config.toml
dataset = "synthesized solo parts of chorales (CocoChorales)"
train_examples = 39062
win_length = 400
norm = "rmsnorm"
parallel_block = false
mixing = "mixup"
optimizer = "ademamix"
learning_rate = 0.0008
beta1 = 0.9
beta3 = 0.999
Rows from block 4 of a small multi-label audio tagger, named by matrix and row number. Rows with one number belong to one channel. Each number is 200 + 30 x the weight over its row's rms, rounded and kept within 0 to 999. All counts start at 0.
After each channel's rows are labels from the 100 clips, of 14976, where the channel reaches its highest value: "lies over" is the class under the peak. Only what is clearly more common there than usual is listed. The data: synthesized solo parts of chorales (CocoChorales).
# convs0: expand pointwise conv (model.blocks.4.convs.0.weight, 640x160x1x1), inputs 0-159
# convs1: depthwise 3x3 conv (model.blocks.4.convs.1.weight, 640x1x3x3), a 3x3 kernel
# convs2: project pointwise conv (model.blocks.4.convs.2.weight, 160x640x1x1, transposed), outputs 0-159

convs0.418,204,228,208,171,207,193,177,244,199,164,191,240,246,133,254,213,209,224,187,213,238,160,247,198,195,239,200,156,186,228,271,249,242,218,165,192,200,221,210,242,239,189,219,237,188,220,189,238,170,185,219,189,186,191,180,170,188,205,174,194,220,193,217,237,226,134,257,177,175,183,205,229,188,197,179,203,162,211,194,227,239,187,228,196,157,204,182,159,205,181,235,215,194,183,244,219,232,206,176,181,233,196,146,181,226,125,218,232,217,214,192,218,237,168,160,253,185,155,210,238,191,221,159,245,183,212,210,188,230,196,214,217,197,235,252,189,246,228,223,148,239,199,159,239,170,228,224,186,218,201,143,173,159,256,181,213,183,138,147,236
convs1.418,168,168,185,205,195,204,235,259,167
convs2.418,241,178,208,187,177,203,176,199,181,197,266,189,218,194,200,282,221,199,167,257,202,183,206,245,224,205,207,179,196,170,269,190,253,178,175,173,179,202,194,205,210,232,242,209,179,206,165,186,203,198,174,266,187,213,187,159,234,200,188,211,209,156,240,225,174,191,197,189,194,250,210,250,202,211,216,159,232,189,186,194,172,176,232,182,192,234,150,108,115,215,220,210,249,180,183,201,184,237,140,171,174,245,214,174,214,167,176,227,125,196,215,187,211,213,181,192,164,121,209,212,192,192,216,142,134,210,226,183,198,250,235,195,209,181,213,222,202,233,201,223,199,249,178,210,161,207,203,197,195,195,228,174,230,187,213,158,228,230,251,177
lies over: A#3

convs0.528,183,148,206,206,160,211,184,103,211,180,238,204,209,194,188,231,154,151,207,225,254,174,210,162,247,190,160,219,201,175,234,198,181,175,201,163,191,255,162,204,197,172,176,193,208,163,205,200,158,196,140,243,185,190,186,184,177,229,246,207,156,200,168,191,197,215,209,213,213,189,148,216,238,172,220,173,183,198,173,210,189,210,189,189,184,216,223,256,189,220,157,163,207,244,208,228,192,217,235,168,172,208,216,190,207,243,182,208,212,179,232,245,228,229,226,180,150,199,233,230,131,177,240,186,260,188,257,223,268,280,200,238,209,162,196,163,212,173,161,179,198,185,171,206,225,214,146,223,232,213,246,178,238,180,206,185,222,204,247,246
convs1.528,216,225,171,230,195,207,150,166,158
convs2.528,194,153,230,144,188,189,163,157,154,183,213,206,210,193,164,211,187,239,223,155,223,185,195,199,224,224,188,186,194,234,189,234,194,234,225,223,221,214,196,205,193,239,284,210,179,233,152,167,203,168,259,230,213,212,223,206,162,208,223,158,212,149,209,233,192,170,168,193,170,226,188,214,199,209,150,161,169,206,228,225,257,194,261,196,208,193,247,139,160,185,195,200,179,149,223,185,109,195,181,198,172,249,210,205,125,222,188,151,194,213,235,199,196,201,171,159,233,176,233,205,221,178,226,185,185,188,149,164,213,200,162,202,160,200,197,231,189,246,240,223,230,207,189,220,162,190,238,194,201,136,145,234,163,240,213,195,180,206,254,204
lies over: silence

convs0.430,215,202,213,163,168,183,221,223,199,233,196,218,191,229,190,200,204,220,216,180,180,207,193,178,194,228,235,211,262,161,249,168,176,182,204,109,214,184,188,168,200,224,181,118,213,219,184,166,165,190,191,225,168,174,238,227,181,249,220,180,170,175,155,182,224,165,162,187,145,145,189,222,236,162,220,197,232,180,202,158,222,167,176,168,220,250,175,136,173,199,187,187,253,218,172,236,176,239,228,223,207,200,209,171,213,234,270,223,168,157,123,200,208,237,202,221,229,270,215,179,214,205,236,193,185,244,225,182,207,239,198,241,141,199,176,174,232,245,218,186,185,218,203,161,183,176,199,148,217,213,238,199,165,237,204,168,220,232,222,212
convs1.430,238,238,194,180,158,205,163,173,229
convs2.430,192,235,173,162,207,202,249,154,211,182,165,199,216,202,225,168,158,245,183,201,208,179,208,186,173,240,230,186,214,233,193,128,152,257,203,245,215,214,162,231,262,189,200,147,186,196,227,230,199,205,201,138,183,233,212,209,241,210,252,191,191,232,205,187,218,222,179,212,224,141,227,220,217,196,151,145,204,212,238,189,207,183,218,208,178,191,235,197,148,213,193,260,189,257,162,194,207,182,200,242,219,180,182,257,188,189,275,208,207,224,157,160,275,193,210,238,211,221,187,222,192,157,240,221,174,217,149,216,202,162,192,225,214,133,213,151,187,248,182,157,231,186,226,160,178,177,207,216,217,155,160,196,199,179,218,157,168,177,199,211
lies over: B3

convs0.578,193,227,187,222,208,191,112,247,266,190,245,235,215,213,232,231,226,172,158,185,209,198,196,179,162,208,181,189,213,229,212,172,232,200,150,198,190,159,225,182,183,176,238,192,213,224,221,181,203,161,173,192,169,202,181,206,205,167,185,133,147,197,156,232,257,166,198,239,119,167,200,226,191,214,162,192,164,201,163,206,196,141,197,213,177,176,174,191,203,176,243,250,262,185,218,214,197,246,211,186,204,169,247,267,186,222,195,174,234,206,227,193,209,235,178,207,227,196,184,158,172,180,257,194,156,216,193,220,242,232,240,210,168,208,213,188,179,219,159,138,219,179,224,156,261,192,181,255,240,240,225,208,217,223,234,188,211,232,204,215
convs1.578,167,144,172,185,174,161,204,226,195
convs2.578,203,187,235,228,171,240,155,145,211,207,181,152,200,175,201,217,125,153,150,231,232,207,215,220,170,131,141,231,153,162,208,186,209,103,181,249,205,197,217,186,189,190,151,173,235,197,200,218,198,210,167,261,218,172,177,213,235,205,207,213,221,201,192,220,197,187,236,236,198,173,213,251,213,184,218,187,224,201,241,186,121,222,199,237,205,208,179,194,230,202,224,198,210,196,181,196,236,128,206,202,195,190,128,203,236,212,223,241,200,174,211,234,200,273,209,227,166,218,199,221,196,221,171,157,183,219,265,192,200,244,168,222,193,267,226,164,175,197,204,199,203,251,228,188,225,230,205,177,159,241,193,187,235,201,204,207,209,169,204,184
lies over: B4

convs0.331,248,221,267,165,184,209,170,155,236,187,199,222,205,142,150,171,181,196,221,187,214,227,202,158,191,248,211,225,198,196,245,164,201,199,207,214,193,243,151,187,193,190,256,185,193,226,193,242,217,177,177,288,192,185,227,182,215,228,235,168,199,230,179,162,224,233,212,188,217,182,198,229,221,161,166,173,239,182,201,166,215,171,166,182,190,172,259,237,193,263,142,192,202,187,216,210,236,219,202,165,171,126,192,245,140,207,260,280,219,202,184,221,222,191,199,218,186,261,182,194,246,179,190,197,199,220,194,206,242,245,180,222,202,172,143,167,194,184,174,252,155,185,222,188,224,215,228,190,204,192,197,251,168,213,187,185,186,198,212,249
convs1.331,189,153,165,163,160,169,199,223,210
convs2.331,192,189,208,215,149,163,154,188,227,182,294,170,195,221,166,211,209,199,201,248,198,251,213,239,197,190,187,232,184,149,172,241,259,182,201,203,241,184,238,160,202,189,192,245,187,206,225,184,197,181,144,220,217,146,181,179,144,169,201,198,161,139,144,264,181,146,234,174,203,197,180,173,178,206,200,238,210,235,117,241,214,225,222,199,217,201,186,180,195,130,217,215,210,149,191,226,229,176,165,195,208,165,208,194,153,231,164,206,198,161,247,156,193,260,206,181,229,150,196,195,223,217,190,168,232,199,238,190,253,167,207,173,176,189,192,204,216,171,226,189,188,219,236,225,182,162,169,217,163,191,247,185,193,224,206,166,200,199,192,175
lies over: A5; F5

convs0.185,196,228,221,183,162,172,172,185,247,222,216,162,232,139,236,207,193,184,237,246,201,206,240,204,194,183,250,198,151,194,188,201,184,214,254,152,184,137,211,168,182,160,212,191,199,261,189,188,205,214,154,199,230,183,220,196,201,217,226,240,188,227,190,252,199,212,266,160,168,180,240,212,183,176,249,208,197,156,158,174,206,234,166,228,152,183,244,171,206,233,173,191,187,169,255,213,239,159,225,115,207,197,211,182,235,217,217,251,236,175,208,226,216,224,172,220,209,213,216,230,167,185,209,221,221,202,200,173,235,176,148,253,205,170,205,161,226,249,258,220,229,177,221,200,145,155,190,270,205,244,212,211,196,229,190,173,188,204,231,197
convs1.185,191,189,191,210,191,162,246,249,159
convs2.185,198,173,223,176,174,156,254,235,175,212,209,174,219,119,234,128,176,193,186,227,214,206,176,176,197,216,218,188,223,210,159,200,216,208,190,203,250,249,163,193,210,211,199,247,160,146,178,153,179,206,213,181,252,246,223,190,231,168,240,216,220,219,217,188,212,239,185,149,225,204,198,170,182,164,253,243,172,208,175,198,142,214,152,223,194,158,189,225,171,181,139,159,197,176,216,177,226,196,196,215,212,222,162,194,203,220,202,188,153,168,201,190,153,191,259,194,157,216,175,183,204,164,176,253,238,191,189,238,220,190,196,191,151,223,175,222,209,142,189,207,216,192,177,243,187,236,164,196,137,228,127,195,243,197,190,201,237,270,205,223
lies over: silence

convs0.52,266,258,192,202,207,241,201,187,225,152,176,200,201,235,243,209,208,185,186,231,240,168,209,187,230,216,244,182,177,252,209,202,207,193,182,166,177,196,177,208,210,190,214,261,163,184,238,241,221,208,231,215,179,241,163,171,216,169,194,211,198,209,227,156,195,161,166,235,206,225,217,243,150,223,203,127,221,153,199,234,240,196,190,148,155,205,217,139,226,217,198,172,221,199,214,184,250,188,173,177,190,207,178,201,251,252,250,221,194,226,181,273,201,211,167,240,244,179,210,231,196,270,260,252,205,176,194,161,180,207,225,195,210,198,215,210,228,164,191,216,230,175,216,211,135,156,212,204,214,202,140,221,138,249,226,221,181,200,205,194
convs1.52,213,228,198,178,152,165,186,146,191
convs2.52,168,168,215,223,191,199,263,214,210,190,140,162,157,185,219,200,183,233,198,197,211,189,233,171,187,204,257,233,226,189,233,209,200,171,181,186,217,219,171,145,246,179,204,202,247,255,206,215,173,248,190,214,183,187,208,210,151,181,210,196,196,174,178,208,173,139,193,234,217,239,211,144,189,177,179,231,158,215,238,209,190,234,217,176,271,204,183,199,186,173,180,162,175,233,188,182,228,190,244,242,226,158,205,179,192,152,184,263,169,166,219,220,226,200,180,226,222,231,208,202,217,241,242,250,215,222,118,210,213,195,163,187,197,270,194,203,189,188,180,157,246,228,188,197,153,179,234,169,215,203,135,166,154,203,256,152,168,154,221,178
lies over: B4

convs0.377,189,134,181,188,181,222,280,160,149,190,156,213,174,273,218,177,197,205,238,192,197,224,173,177,226,199,218,257,219,250,128,211,166,211,206,222,168,211,189,168,191,200,183,184,181,137,211,220,172,211,218,239,216,205,184,159,246,210,234,201,226,183,205,167,171,230,165,223,205,250,200,180,173,190,173,147,204,212,230,239,204,191,158,167,224,205,207,253,189,175,113,161,202,210,204,157,208,181,235,204,199,233,194,182,167,203,198,166,119,205,199,213,190,215,240,171,189,213,178,169,177,221,217,220,277,159,268,203,240,207,184,198,195,207,145,198,228,134,183,181,201,192,182,168,217,213,195,217,210,209,210,206,193,143,202,245,200,162,197,222
convs1.377,210,208,219,210,226,216,260,243,233
convs2.377,211,222,149,228,163,152,231,196,229,172,231,204,137,200,163,181,228,206,182,203,188,189,184,274,240,193,207,180,203,181,228,200,187,256,193,177,284,180,215,182,155,220,205,168,196,225,204,215,267,181,188,200,192,243,189,153,183,212,201,186,219,185,228,236,221,235,186,204,202,168,210,213,205,205,212,217,196,168,161,220,212,210,200,198,166,192,205,145,182,177,238,208,224,178,195,212,169,209,147,153,168,225,179,162,153,223,181,232,267,256,227,202,121,156,203,156,220,167,175,205,189,220,216,193,130,256,188,208,186,212,233,240,208,181,205,215,163,240,257,232,212,205,241,245,232,166,151,197,252,154,202,211,184,179,254,204,207,186,163,217
lies over: A5; G#5

convs0.250,204,244,166,228,192,153,207,218,236,212,220,140,161,254,207,212,220,194,171,118,155,200,204,165,175,238,211,187,167,178,198,214,205,212,172,189,177,208,203,137,138,184,178,141,244,179,182,246,207,208,195,202,194,212,197,193,215,229,185,234,188,203,180,179,159,237,175,206,200,222,188,204,233,198,147,239,179,244,231,240,275,198,219,198,155,172,206,212,187,185,230,233,174,253,169,150,200,225,143,170,219,192,209,178,204,139,191,140,203,188,181,194,240,232,228,239,186,179,212,189,160,211,200,127,200,234,194,214,177,198,243,160,204,234,200,213,201,203,211,152,172,168,167,168,246,167,251,221,177,185,233,218,225,168,180,216,271,168,201,192
convs1.250,200,157,176,199,198,231,241,255,197
convs2.250,273,217,196,211,146,239,181,268,153,216,258,192,188,135,208,202,187,193,192,244,229,238,214,244,220,197,210,180,206,248,254,208,138,219,195,178,246,114,190,189,177,171,186,226,252,187,184,191,224,204,177,194,177,253,145,237,222,182,187,208,218,193,196,246,178,174,230,151,208,226,201,202,202,212,238,160,209,218,181,203,243,198,210,170,194,185,187,156,183,229,194,176,220,174,185,222,144,153,191,211,155,233,231,192,171,219,217,219,217,148,212,195,154,203,190,243,173,210,210,182,204,228,165,215,181,222,177,192,211,225,246,245,209,204,213,183,193,223,260,183,224,257,193,254,220,197,181,220,256,178,191,166,223,182,248,202,233,211,154,152
lies over: B4

convs0.166,172,238,175,242,217,204,200,244,189,199,170,131,239,219,183,183,185,203,227,226,167,169,178,177,200,176,212,224,185,142,240,159,166,202,185,210,192,173,229,232,238,202,161,210,208,223,165,147,195,193,127,199,157,208,204,218,201,251,223,201,220,192,176,180,196,166,229,175,235,192,177,222,212,232,232,164,267,161,216,221,199,165,245,224,190,228,223,174,158,242,181,167,181,200,221,237,169,162,219,193,208,161,206,193,187,224,184,159,148,219,192,159,175,155,282,227,201,140,267,177,201,136,214,216,175,228,211,185,209,182,188,251,210,176,187,179,235,194,215,227,177,266,278,209,146,181,186,209,197,210,218,174,248,185,198,205,224,205,229,191
convs1.166,182,161,185,214,211,233,151,157,178
convs2.166,207,218,186,227,209,203,220,201,168,164,217,197,224,215,214,140,204,270,223,203,190,235,220,244,186,247,201,145,171,195,166,165,209,233,223,223,233,230,254,213,197,208,217,169,226,264,183,258,236,159,197,195,225,197,208,171,218,188,229,172,197,210,166,176,128,211,211,152,188,186,257,176,213,156,175,231,235,171,200,172,222,197,211,217,224,200,254,212,183,208,222,212,251,227,206,208,194,203,180,198,183,228,194,222,194,197,171,231,239,186,192,199,258,233,157,224,257,239,184,234,236,181,251,143,253,214,190,214,177,184,217,217,205,129,204,232,135,220,200,181,179,196,198,221,226,126,188,237,173,212,206,205,104,184,224,212,191,186,168,166
lies over: A5

convs0.593,210,244,260,204,168,194,230,211,224,181,191,195,200,194,166,204,189,152,226,201,227,217,176,163,132,197,199,192,232,208,211,259,199,189,196,208,112,182,174,249,209,186,201,191,159,231,178,268,210,198,175,200,153,217,248,176,229,193,193,247,170,203,197,183,208,254,218,235,233,197,172,211,180,223,222,170,204,171,208,192,202,224,200,165,165,128,196,193,183,232,231,207,200,248,177,201,239,218,192,217,155,278,215,184,217,230,213,187,211,169,187,204,162,163,228,189,156,170,244,190,208,249,189,216,182,189,180,158,140,167,188,169,237,195,210,223,215,208,246,196,224,228,146,266,194,200,172,165,116,167,184,166,212,238,180,210,216,189,259,166
convs1.593,185,194,197,190,178,230,206,246,136
convs2.593,162,157,127,167,238,191,215,193,171,196,165,239,177,216,202,187,236,150,168,238,210,259,148,242,185,203,163,182,155,206,192,236,200,199,252,198,169,184,166,215,186,148,159,187,206,194,219,230,224,240,190,208,207,182,160,251,201,208,146,206,160,166,287,204,201,219,175,198,206,243,213,190,209,165,187,206,150,172,196,225,188,228,195,191,168,251,232,213,215,213,204,211,206,220,229,239,219,182,275,183,226,185,234,137,170,234,221,186,191,226,202,230,151,216,235,156,214,183,199,199,211,166,273,235,189,193,247,207,223,224,194,220,222,166,218,168,226,166,160,194,209,201,231,170,216,240,194,251,198,222,227,188,181,158,183,202,274,220,177,178
lies over: A#3; G#3

convs0.134,120,257,207,193,204,156,186,224,244,137,221,199,218,180,140,255,198,141,202,166,161,283,195,137,199,132,223,199,220,182,181,206,186,172,211,205,165,164,201,198,199,202,221,174,234,236,206,189,154,202,201,220,174,200,136,199,226,209,253,247,208,182,177,204,121,225,206,224,175,199,213,230,180,200,178,225,167,151,192,201,182,193,234,196,192,158,175,144,197,214,208,221,168,194,132,194,194,239,184,191,165,250,147,222,234,183,171,162,201,195,184,207,201,196,186,194,233,202,223,145,198,181,209,180,167,174,218,203,176,233,199,191,234,236,222,195,198,211,189,227,234,156,218,212,197,134,208,244,166,247,221,162,235,189,196,182,224,228,225,195
convs1.134,175,170,228,185,203,210,165,173,259
convs2.134,205,195,168,199,262,241,214,199,197,167,158,180,177,210,176,225,244,200,209,166,237,137,203,314,262,216,191,216,169,168,189,224,200,225,172,207,181,202,174,183,191,141,224,191,243,227,178,245,217,223,171,186,207,193,225,218,196,248,286,183,183,164,185,281,192,212,210,202,197,245,200,231,224,185,180,242,188,205,190,139,223,160,161,181,185,210,178,163,218,203,223,188,178,181,227,163,219,189,232,168,212,189,171,143,197,226,205,187,178,217,259,209,212,193,192,174,201,239,186,214,176,241,285,212,156,179,236,214,157,201,199,248,254,193,235,192,206,201,164,202,194,200,190,219,162,182,216,207,253,179,159,196,186,226,186,185,235,172,174,209
lies over: B4

convs0.215,193,221,206,211,189,215,199,193,212,220,185,249,211,232,192,125,168,146,182,194,134,192,232,226,155,225,169,237,191,234,202,239,267,216,252,260,225,199,177,201,208,197,242,164,169,225,264,212,198,195,209,204,206,157,228,247,199,158,152,201,209,223,234,200,232,190,163,180,232,143,161,226,176,174,196,187,189,170,204,209,240,200,249,221,114,230,221,180,213,180,152,216,220,182,204,199,233,183,189,176,190,176,202,240,170,177,270,201,214,280,241,192,208,170,224,185,224,199,149,214,158,228,205,222,172,160,179,190,206,194,215,189,237,176,225,215,242,184,212,168,176,156,164,185,225,241,234,209,193,204,203,282,173,223,224,202,229,211,208,202
convs1.215,189,185,254,208,198,243,230,217,159
convs2.215,171,195,240,242,191,194,188,201,170,172,214,207,194,196,211,180,201,220,242,171,249,164,195,161,274,205,187,255,216,169,205,179,151,181,163,135,203,245,232,186,197,209,182,195,173,204,237,221,204,208,240,181,158,185,221,185,158,206,186,213,197,160,175,271,173,238,175,208,181,229,185,151,236,128,259,225,199,188,158,191,189,186,155,173,254,169,205,217,213,210,240,230,149,222,219,156,245,229,201,190,179,167,251,210,197,228,203,208,194,127,206,221,185,230,221,214,195,204,205,231,187,182,262,219,216,212,183,234,193,183,255,221,207,175,247,169,155,216,186,237,225,205,180,194,213,192,255,191,206,191,156,191,171,125,234,152,158,164,203,215
lies over: silence

convs0.355,205,162,254,186,189,203,192,201,180,189,175,146,206,148,222,151,225,222,188,204,252,173,212,233,205,184,203,214,129,196,188,171,147,223,211,187,218,221,150,231,228,235,245,212,174,193,161,226,217,186,235,191,214,197,221,198,167,210,162,198,172,284,246,218,181,215,205,176,228,199,199,206,149,180,232,195,212,142,255,217,191,248,197,174,218,213,192,226,214,271,211,134,159,185,260,200,210,194,214,164,198,214,140,164,189,226,214,216,233,191,235,202,197,220,195,205,184,200,192,208,179,233,115,195,213,181,201,204,149,216,198,251,169,219,208,192,160,237,116,208,183,157,175,184,184,266,226,213,213,213,148,224,203,209,190,233,174,194,204,251
convs1.355,233,263,208,191,187,182,167,179,229
convs2.355,178,234,192,216,234,189,259,190,207,224,190,151,211,246,174,174,232,214,190,163,221,117,206,279,228,223,198,179,189,175,218,203,209,222,227,222,189,200,234,220,195,220,235,233,216,170,191,187,175,189,243,146,197,243,151,219,125,178,205,192,192,178,220,270,183,207,184,147,206,170,202,175,175,207,176,224,182,189,237,215,209,129,135,169,222,215,231,208,180,180,173,177,217,228,196,207,219,153,170,182,246,202,192,166,171,174,205,156,187,213,235,196,216,181,159,161,262,187,229,236,212,258,229,187,193,173,188,188,170,137,235,203,213,204,239,236,205,154,187,166,240,229,175,180,210,169,192,224,237,169,183,241,161,170,247,239,213,192,216,174
lies over: A5; C5

convs0.557,189,184,187,209,215,233,217,208,203,174,168,154,212,180,293,166,225,308,180,247,232,176,195,224,256,203,245,195,143,209,219,175,163,253,194,167,241,220,165,179,202,224,175,183,211,176,189,219,184,231,235,170,170,201,201,223,206,184,206,229,203,181,191,181,159,181,188,221,227,202,222,138,190,185,236,199,204,171,253,234,237,234,195,174,227,233,229,207,206,215,168,143,189,195,194,176,214,185,126,185,223,238,165,191,205,142,165,211,242,176,182,198,158,210,201,203,170,194,252,189,182,258,138,216,231,208,175,202,191,215,198,258,204,240,207,199,178,216,178,216,188,170,214,216,235,210,219,205,183,178,117,222,201,247,178,221,252,200,165,214
convs1.557,151,146,158,210,216,217,206,189,184
convs2.557,171,174,230,122,177,199,202,204,174,155,165,151,182,215,163,230,181,144,230,116,222,214,157,222,164,168,219,191,217,192,218,190,188,173,194,246,213,185,191,242,202,215,203,171,212,225,222,164,221,246,188,204,172,185,260,190,181,230,250,168,189,186,212,170,233,247,193,237,212,185,201,237,216,206,208,218,235,165,163,221,187,181,234,212,170,194,208,209,152,240,205,211,185,214,252,209,186,198,209,215,235,162,234,184,140,247,204,181,151,155,235,199,201,185,191,126,250,202,248,141,196,188,220,242,171,231,210,191,186,134,195,233,186,200,172,253,205,225,243,217,199,242,195,193,190,174,244,267,223,175,142,208,203,219,217,201,184,213,207,246
lies over: A5

convs0.380,180,167,126,207,221,209,251,217,222,182,156,248,171,199,245,155,208,197,196,200,163,195,190,195,183,159,224,189,133,158,165,216,195,248,192,214,192,238,135,211,260,169,194,136,160,148,183,152,151,223,228,192,213,224,170,217,189,205,170,228,175,184,190,177,243,199,214,203,182,219,163,157,195,228,162,219,207,166,248,292,248,222,258,154,211,169,223,198,174,216,215,165,166,203,225,175,237,248,201,182,208,187,201,229,221,208,167,179,236,226,207,178,176,185,208,193,230,180,194,222,187,258,173,238,204,205,195,190,176,177,171,198,177,210,176,212,147,236,158,146,257,183,218,146,203,187,241,189,180,162,190,188,204,224,191,197,183,190,171,216
convs1.380,202,207,221,179,176,258,200,172,250
convs2.380,154,235,228,233,164,179,164,178,160,160,205,189,202,188,180,174,220,233,208,178,217,207,163,167,253,228,186,253,281,217,215,161,168,157,222,200,230,233,233,204,142,205,183,191,187,198,251,186,237,180,237,217,159,171,213,184,197,208,148,187,200,206,157,224,228,224,138,198,197,247,223,134,190,159,227,174,187,225,188,166,178,165,172,180,254,198,245,215,227,218,199,274,237,215,193,192,192,182,173,202,201,168,194,207,203,209,159,177,154,161,238,209,177,194,212,247,213,156,211,196,168,166,245,174,175,235,180,246,196,202,268,196,195,159,157,206,179,165,184,230,169,220,224,204,195,195,210,204,243,183,165,206,142,185,236,145,212,229,237,232
lies over: silence

convs0.565,172,185,224,179,168,236,240,191,158,202,178,192,209,198,164,168,160,144,225,179,249,157,194,159,217,177,143,218,236,194,172,204,211,183,122,242,169,204,166,192,230,197,289,169,194,177,140,240,226,208,196,201,169,189,220,195,161,211,237,151,175,192,219,230,216,189,207,188,190,189,203,253,215,195,217,174,162,187,220,165,174,76,183,191,224,212,165,198,171,191,200,209,201,194,163,215,173,249,225,234,157,218,179,230,185,243,223,179,194,188,185,208,208,182,205,172,186,252,177,148,235,211,197,201,186,177,222,207,187,210,188,151,197,224,198,193,161,168,250,239,220,214,187,262,187,274,169,174,208,246,236,181,214,181,171,200,174,203,193,223
convs1.565,221,278,193,190,189,215,199,170,190
convs2.565,187,183,172,147,205,188,208,183,195,196,169,144,193,187,119,160,228,175,190,140,197,207,198,193,244,186,210,208,183,181,221,254,196,168,160,150,213,235,207,202,177,234,191,244,187,147,158,221,216,174,240,207,143,200,205,236,233,182,135,203,214,235,198,186,201,227,212,203,189,213,187,215,119,201,262,200,229,183,217,233,169,220,192,199,206,169,164,213,184,173,227,179,215,202,180,197,189,179,275,167,219,246,246,184,185,189,172,187,207,211,236,243,243,138,246,225,204,165,241,210,149,232,172,203,181,233,246,193,148,207,240,234,184,256,183,243,230,176,215,203,171,159,180,212,221,209,273,193,228,198,176,248,201,182,191,214,164,203,169,184
lies over: A5

convs0.614,191,192,226,172,148,189,200,224,225,198,184,191,234,177,177,195,137,158,227,197,206,199,232,163,164,115,181,237,206,233,208,185,218,162,222,254,184,183,211,160,243,162,202,210,222,198,229,182,185,224,206,176,191,197,195,208,187,212,198,192,196,193,167,195,237,206,240,181,201,122,227,183,202,182,179,204,194,193,193,163,126,214,195,220,182,222,207,247,160,226,271,234,205,202,264,220,185,226,236,230,154,174,179,233,219,288,266,175,191,195,216,209,219,205,225,196,192,218,175,188,224,171,221,187,231,220,230,229,225,214,131,193,147,184,197,154,211,202,205,191,231,197,167,199,217,220,132,260,187,287,208,183,253,180,217,211,202,217,248,196
convs1.614,155,163,149,188,180,207,194,237,214
convs2.614,194,240,142,238,224,130,244,206,226,214,227,231,236,219,271,179,159,170,220,237,212,212,185,169,149,211,225,229,257,180,160,232,138,207,185,126,213,183,220,152,143,179,217,195,206,231,153,221,191,236,180,212,197,199,195,163,239,213,176,220,208,215,219,205,237,241,219,203,196,186,233,141,189,156,226,229,180,148,162,253,141,182,161,207,207,154,203,175,179,186,188,176,215,268,182,160,261,160,250,162,160,174,214,223,182,230,256,182,210,198,205,205,192,195,169,197,205,250,192,199,215,187,173,188,246,228,197,205,201,206,232,232,172,190,151,196,206,194,181,194,173,224,167,195,233,256,177,191,205,198,211,173,178,194,205,188,212,162,206,220
lies over: A5

convs0.547,256,214,206,200,215,211,201,209,173,261,208,225,191,170,183,263,200,218,236,220,175,176,175,211,192,243,213,228,198,221,211,195,186,219,237,201,192,193,183,250,186,214,210,179,209,285,216,188,184,201,165,217,205,265,215,218,212,175,203,209,185,195,191,263,228,144,248,223,235,142,171,162,259,176,202,188,241,184,224,216,238,194,184,156,192,262,179,202,178,251,149,198,167,211,174,178,155,193,194,229,144,212,216,143,124,222,228,217,194,198,197,204,177,267,217,215,176,225,172,213,229,238,202,215,172,212,218,207,198,200,167,202,209,138,158,195,214,234,188,187,189,234,207,180,139,209,194,138,249,143,195,233,193,164,238,138,198,199,228,187
convs1.547,160,159,173,188,195,190,230,254,204
convs2.547,207,251,212,191,201,182,202,194,204,187,164,229,227,162,187,187,253,189,260,187,191,165,175,197,199,215,191,195,209,191,184,202,209,247,235,185,149,192,208,111,157,224,197,196,185,175,182,211,222,182,237,159,187,209,250,217,206,218,199,252,225,219,184,187,227,241,196,282,204,123,204,192,203,191,239,133,161,222,220,214,226,217,237,234,172,227,183,238,211,141,194,238,197,239,223,196,216,182,168,146,144,184,176,238,197,173,206,155,253,191,163,177,171,199,174,183,158,146,162,191,206,226,192,209,228,190,198,192,188,160,237,160,171,226,227,171,121,228,220,246,193,224,189,266,191,228,210,166,165,193,207,212,207,151,168,236,191,230,203,216
lies over: silence

convs0.341,164,233,228,170,200,127,264,189,249,227,187,228,231,173,234,229,159,157,199,206,201,236,200,178,254,178,238,181,194,209,173,201,159,175,208,152,137,246,183,220,186,147,246,197,181,183,183,174,215,188,231,187,184,241,193,212,181,182,179,181,164,190,275,234,158,179,211,175,231,211,230,235,172,196,232,212,180,199,238,246,224,214,149,205,176,146,175,210,268,221,137,237,156,193,198,192,205,178,193,184,148,210,173,145,226,209,240,193,232,158,164,233,204,194,214,236,187,233,176,180,206,176,202,191,195,238,220,215,206,206,195,138,175,182,216,144,173,193,219,166,220,129,228,177,167,186,180,203,198,198,238,180,204,169,210,236,174,216,161,222
convs1.341,213,167,190,179,216,203,139,246,214
convs2.341,154,237,190,179,191,199,238,159,208,176,223,242,215,232,229,209,178,203,173,170,206,199,245,203,163,257,198,198,200,194,188,195,212,243,170,213,154,217,237,226,242,187,243,159,182,184,154,167,219,221,217,214,199,184,182,146,194,176,173,184,185,248,169,252,190,184,205,159,189,233,283,254,114,215,164,203,192,174,219,230,180,186,213,227,208,199,243,198,124,181,185,196,225,208,170,196,213,227,152,233,168,210,251,234,259,177,220,222,211,198,197,190,233,201,191,206,204,232,196,212,144,161,151,166,173,234,209,260,216,145,209,159,250,171,190,238,176,232,222,191,221,189,220,165,265,179,171,227,220,212,229,200,191,212,184,144,174,170,183,213
lies over: B3